python train.py --model="image autoencoder" --train_examples=101725 --image_size=48 --color_jitter=0.2 --downsampling_factor=8 --encoder_head_dim=32 --encoder_bias="all" --encoder_moe="soft" --encoder_moe_every=2 --encoder_slots_per_expert=2 --decoder_upsampling="nearest_conv" --beta1=0.9 --eps=1e-06 --epochs=33.7
Rows from block 0 of the decoder, named by matrix and row number. Each number is 500 + 50 x the weight over the matrix's rms, rounded and kept within 0 to 999. All counts start at 0. Numbers have three digits each.
# convs0: reduce pointwise conv (decoder.mid.0.convs.0.weight, 32x64x1x1), inputs 0-63
convs0.0:591441453445520586454483506514499578479551431527502475584455444540582540556495386580548494486503501443490527570482508548584426531462504522531419543545513526561476541541504426477505504480530400
convs0.1:542475440466475620475451574524514508491566449554524512597484454503567515491459460570528438432485369464476485593520518518538485572463526514523497486501483543514499601478455489486484525505533451
convs0.2:420534569568555461503499504521481450564480640470532492430531597488463491468532600454465552592508619587542552451473499489482500445527509505512527488449487456456527451481535510539499481484460594
convs0.3:460543576565495403498501525592467445563453585456550529445579579441452459441545555427466529559509610594499578444470493459448523484513504554541501454500489500461584446466561535565513494507464608
convs0.4:484519548529503410524537520598532477577481561498508492422539576498422449420554604502401517594492589583496529457459526406448565475507486493512507499494471501472571424461580487535513524471478570
convs0.5:632370487467510637508465495398542552427490438534433474536450425520550548555501477498518459396487360482443508546544556516535471507451489564487433497527492504503483640506431475458437445444510422
convs0.6:588504416369426512491470470441531515503469456534475506515520431516542563565509373549483491405533432449383431492561467560556447566515473481565445587560528545448574555503423483436449564528499452
convs0.7:531500463509508555474493460490580553508534448549498520529498480444548525522526470560553517416502373466469423467514479528539449568471486430518464514580564564494506582522492479434448513509498384
convs0.8:560470441466484629498431484433519555458547451544458461573467475554566557545477493564474459459506441480451481517523525550560471525464465506478468534507501556502489560551442472472471518439527433
convs0.9:589490409434515644532412473437505534443527466564457513572465446509590553536497462554471450466494475493431492579537562557600461546455446503506429518535488518487474592541446467474466519435532420
convs0.10:451538597535507409496510503576500444541470622472507488468586617449438459457518568461465561530453614552544524499471530441447527478495528532541514512464490467495537408449487472572483510563424578
convs0.11:529482385423450611501460524486459509471580435502502490600457432503526562539508455575563476443490431479478446587532482562611467538449479535447482523534484451440491582501460496457487497490510419
convs0.12:451532542607502430531499528581472458569451557441535514428536576494507475476549562433510582574506622574556557487472478461410529501500522548555534500521479452437552470441566495540552491465453575
convs0.13:561455456427465614455449481440498545436544467537432476569462472543566583569487429569498441468487443491434463566514552551578488531453453498520448536516560525541456537521461464477453500484542436
convs0.14:544435441526502589488397435513486576514557458480467498641474415533568521495445480564541453497552465437464509536558532480574527551481530550473506473526496511453588597555404472455496534498562454
convs0.15:590481443449484609472412510472501550490558423556449468576452448523574545551478513556526480445507454484445513519543539555566468485487474535461450531519488486519481587520454490437437474482530419
convs0.16:446574540604497418507463539584468467542482547481513496450542564471460460475540589485489536558504605566554553480466509478461520474536492516496551489470470497516515448490542527537494491519478576
convs0.17:600484467467515610507449455433498570478529478524457518592463422534562549530488436554470442416505480484418509482554512548598458505482481527465418529539518511475501595516456483437455508482514439
convs0.18:578480453440478654506418444446547542491575464538458472581456459555557576524439495580451443441502419455403477475531455546616474537454473508526446507511506516440557573530434469434466517498541444
convs0.19:560435396463471572461480422433522520490518421424447558614482455493592555521452396547476380405485432460522532510550501509531465586465545505562519540543537510606471557519442426453463511442460423
convs0.20:447543568554522432538538449574541510552466573466543469491555581474463467487532581507462545581486596468587514467482484473467508460510541484538524454451455488510542432524533512544500556496444552
convs0.21:552467455435505615432445491440512534449556444529481486598475479509570557534503450556500460415503492486435517526522460557555459527464489545528460510509549560477498558543427433515481495485534454
convs0.22:596471413483463642522382479444493528495559447523463505577462458529573559553470479539462446460522444497393508531549547545582449536449444535499422499517511526494499612571441480468462522440550461
convs0.23:444544598543537458504525537556470473546460623524525533442556595483479447457502615450480559573519613596529559488456524463479497451512466481492536446495474510537502431489574548522480473509471579
convs0.24:429539529563498455508500476530477498512465554483494482439567552486461446504537619465490588538508576589544475494498479476425546456521519511502560515477499456483525432504503506515504485511459526
convs0.25:503500549580578452518555497634502487621434512508484492486553578481448434460467560538459568579480464609561526365456438550445515458455522490583445532511522392613502465495531589587461385541495549
convs0.26:420576544568562421500525478611454505531457598483559530411568539458486449462564559457483576594511640610572513493463459422433510474513489517517539526488530476470552411470558495572500513525480545
convs0.27:572473450459467636492437475466488537457549447536492493608445479517566537554459449551503447436497463486455510527528520545592438520432475511482453493501507559515483572553450477476442488499544434
convs0.28:588457479519460617524513498449455566536571483498483483561552438588557605548540439593500469437454424440468399498504493492487524481494450539347446469570501580502495541487525535406484553462548420
convs0.29:367430555601493496466548574494424474493502559499576494461502593442430489527503419461493538553479544531594573475447389510456424488451508521564618466501444510506521482575550474595576551534475531
convs0.30:535542461468542640498470444392495554434493476526440544601454433552584580539479499566489450461501456510419479552480502561605482505474470472485477473540544526482474532511454527447445486427583459
convs0.31:548483415483492650504413508430492545476580460555498492602453499553605519507467491549467452441485436488412468525543536553573432535450465522460432516519514515487494600524470479512450520489551433