Rows from block 1 of the decoder, named by matrix and row number. Each number is 128 + 32 x the weight over the matrix's rms, rounded and kept within 0 to 255. All counts start at 0. Numbers have three digits each.
# convs1: 3x3 conv (decoder.mid.1.convs.1.weight, 32x32x3x3), inputs 0-3, a 3x3 kernel for each
convs1.0:078114110120138114091100065152105108173091130113101084084058089049073124045104121123094093104123075101084109
convs1.1:102071113120072112056110099111122091086067135151107146122072078047098107114092144091085098128090107073090104
convs1.2:120090069115093089117103115108110091053096091137116128112088104076085082096053122079093128105097121120082102
convs1.3:162141130166156116132133107124120136101111116159137106170123148194158137171137125148164139167120110169172145
convs1.4:164142160149113145102136113155176159131165133114145168143133158151141121179170148143172136134156129151141113
convs1.5:076063113065061060071072095065089091086087097128110143132076083099042069114082083085084130080110131095089113
convs1.6:082078099079080071104099113110104091148115133131107129093132077059074099094086086117123107069107078084081079
convs1.7:127104090101089099092076077062093058084113108086101085079084095106056094088111084133095107075114123118066127
convs1.8:115085119063106103128096075083100079097122131102128103075063112109063084070119088104091067071063064086069107
convs1.9:097050103066060083053082117091137132104099140125101153091069101093066086119095121116086112104106082086109112
convs1.10:087067087045063094066064107084098067093101074117097092120082052091051058110087113099114099071091069112110126
convs1.11:125077109098110120107087091110118109079114155123112130119091112107093122108082113077095154060061106113087113
convs1.12:114148133153149183159155124144154137109153114148187152166172163175151172179147150128145157146155144136133138
convs1.13:170112156120144106112136160107146154132140136130123121112126132176165152158155169156130153137094112160144123
convs1.14:146142139118202141151153159124140121175108174125106135173166167174164163123168135139140145144159153150138132
convs1.15:084139129119101132105085116114132131119133128070096097103101113162101075113068126119086036051067039130124095
convs1.16:098117100122082078112098126125111122147077085128118106089103106082080141094103076106095113115114084108100101
convs1.17:094078110067082066092076082117073097102121118117105127105059101138082057091106123076083066110098079131103114
convs1.18:128159167111144142114132135158141154151166153143151145137170154162141158139161150159136139153131143121131153
convs1.19:118111090114082094106101111122088102055103105117098082120091091122065082122060089066093130040084099115102095
convs1.20:168130134146149149159154137120125151150123118139112102160149148185142165154142132143140113123174093159192133
convs1.21:149186148146188175134140147120125123162114164134126129131138170155174141127139157150144135162147176147115134
convs1.22:114164135135134142135170142111141137139137131155137158139128149181152154192165158136152138159139136156143103
convs1.23:147161167158168128121167178113121094175110151136133159174135155134166113119201141140169161184183147158141101
convs1.24:098067051076065115075089126106080126099117132122139157108086119081074103098087109087106126108089112105116126
convs1.25:079063098066059070082052097111140104099082099104117117075082096068076062117078094092095120066087098072085098
convs1.26:141159133185139164125162134113161129161127182152136176161143188126133205130137129178162146140153158142167127
convs1.27:085074109095071064060062097089085096089078081111101107124074080093072061107091128097126103112098104099116085
convs1.28:110033102063082072075078117087108119102102131092125143088072083128073052135085100101067062060063048112052055
convs1.29:110071075101094122080093115122129139095102095112119106109101099069080091090091116085088122104076103104098120
convs1.30:159182122171161181129147147164148144153165192142149117104170143158153144104119182158144144156184166130136141
convs1.31:146103139099104101104108129098123080077108128139156137092067135116071096096037133130110073129106105099084101