Weights of a small image autoencoder: decoder norm batchnorm.
Rows from block 1 of the decoder, named by matrix and row number. Each number is 128 + 32 x the weight over its row's rms, rounded and kept within 0 to 255. All counts start at 0. Numbers have three digits each. After the name is the row's rms in percent of the matrix's.
# convs0: reduce pointwise conv (decoder.mid.1.convs.0.weight, 32x64x1x1), inputs 0-63
convs0.0 091:198099092125148198130078119108124151088154087171092113184113099143159167148125126154115090092140090131059106139140150168195127156117108164086078141162132152143115178156096115100091117110148096
convs0.1 115:153112105098122197151113138081118169120146105138124158192122128176213175136095124126088065103143081120064153163165140137146122141096120142113090127176115071133188161125126132079092150124122109
convs0.2 094:202125090094100198127089121068139157119168104155097137197108100153161151149114110181110105089123118121089125142134142153212094145095098117119111144143137168129129186162080107112101145131145077
convs0.3 109:182083096091110218131078126107138143110169129142104145169109077150171183159134127168166103103132109119096128158127113146223111139096117154152093120160138144129106175136104121063091122108144093
convs0.4 109:170060091088113186117133133138121155086156093165097140139078064134152130168121071178170119106107049078133076152150145148137129130140132136094116142126119122151095186116109149115125092112133058
convs0.5 116:114158115174125080126123160215107094195097183106162149089164125121133084101161175118161193177136185144186144134118124098080144106153167154119148126128081100112129100115155132146145162139116157
convs0.6 101:186118077113111186120104129097114164163165120122100150165102067146153188165127071169117085116146081098110116132139123146211089144110083118134093136162134168130095194146107120083123131106144092
convs0.7 077:094169166164155090161140114175103117152105180076153129103189169113106091119155188092124187171110193183144122112118121105070149114141161131130145159130155113118130063127163096134119123106088173
convs0.8 106:045173161148131117123120143157132099176134185129152132101160189105098103110119186095082158155130186210145146104095122118079125106119137113179170143111130127113169094136163147165115141145112185
convs0.9 114:194112094117106210129074104107148147090162089169116119202100129141185146159107138171125106087129100120089138134168149160192102128105128129127102139131132138135118186156094108108068124126159068
convs0.10 098:103154160169157115148136163197119085170129192108142135104134140147093102078149167062131140185101182203133146132105170097067177086143127150105135137133111101120134115106158153142110144139115190
convs0.11 101:083142169181140087131117130171126095150123171150158117093163205075128078121173174111124138160132162177169147090088155092089159101132110119132162103134132168117186060146131139162114136104137176
convs0.12 093:078160150176137076129134123199097092191129149077149121087156181093114092113152180103142170191138195160186154111131128109098122115120125129137150123119117080139125076119162154157152114119114176
convs0.13 119:209131105102105209101093114119135167115140102137117091231096105136181148153117094161142088102144114084088137164140133161180109130110105150105080137143122142130098178128096115128098138113153078
convs0.14 103:092148179169168094125138127170099126153094174109142127096152189109106073100139192092101186159131178156129160127124129122051157119162140161145115121128104058108148099103160122177133112148095171
convs0.15 087:162124081090118200125077104099169178107139095160104112195105098143162166139107123176102090092138108097076107160143130169199111168111133148131100138132124146097156194138091103121106156120143077
convs0.16 089:088140185160128099121147132193117140149103186140121104082144180134079119106145169119151192185128203166190164084097145110097139082133141130128146118101108168140124077148173159144125098143121155
convs0.17 086:087165177167136096109133150167125075163105159126138113081150195107086106117138198090105155158128181206154155098108130124084149093119132134133147143109110084132141070090145153159117110167092171
convs0.18 102:134154137120138177148094162104066109083124127186187157202129147148170159150134181162101102085156146159120154137166125139196144057137120155127110141146063086103157157121160103147086116118134132
convs0.19 099:053138150162136076144141127139113149176120163116133125051163177133109122104154188105114136174135193180157156097099155087050152116138157119131150114113126132106216096111141132122134135135114161
convs0.20 103:148119096100111208139080135114127170096171105184115130198116114130187175156120091192112091094121077147099120139153138182193097138101107139100109140130150165116135172153116119140093121093152085
convs0.21 103:175091090093141200119098135090103144074168072162139110193113102147172160155112091178142092082138103125092137156160135176183104142082110138113110149143144116120118180174077113130103121119147091
convs0.22 087:092142189215148085155133066155146111147089150083117153087147172122107094100139196124075155178116188128136159120123111101116140125120166122145170108136113125167103068140155140123111184119094147
convs0.23 099:091172155158123106152131143157132097190113184132130134093169190103088106110138192096076158170132186217123162110104124101085143125136112154148143120118107122109152097112162159166139123114084186
convs0.24 085:087168160170144092118139122175121097163118184119153117081161218096091091114150168111101168143123199206141146125108106104083135105111103116144157102111132140127127068111146145159110122121124190
convs0.25 105:146085129142085202133125111123135163139103081138105119161139113167148187155101140141135098118156072084146141169162181123137200090117164142092137163122130125106133165105050099091126155056094127
convs0.26 096:196077094118129205116093126085128142101169092108129120211117106165197149140108096172130090087110103088122119145144142153160073163080118121130112151136146130159121179164097112118104139103149085
convs0.27 111:193119087092123172123074096100130173127173091188110137127106115140176168160116115171123100087127116114084127125163122158209092153093107142169065111149150155114149164126073099120094128145161094
convs0.28 094:148119096098095217118087102101133162074148096153103136206105125146189176160117123156099075075136117120095151134162134165194096131094119145136095130136118136115138168151104085110077126114144088
convs0.29 097:139093125161115194082098098161119168134145116121078099195128109154160116189126160145123141145137090147038136103161187164187163122135144165132136150150162094125108169198094110119117126141138108
convs0.30 097:143088084102104208117102152083096153097146108159117122182111114147195175159102069155100090093127083153059120196152161156158099177107098143133103141145147141130141169150107119120124146120149093
convs0.31 100:082145141166146080131125143137115103161087195081120149058157159129116117099161195094077144167136200169170155088109142106072144136156140136152130130122108132119171096129134122187164144121097175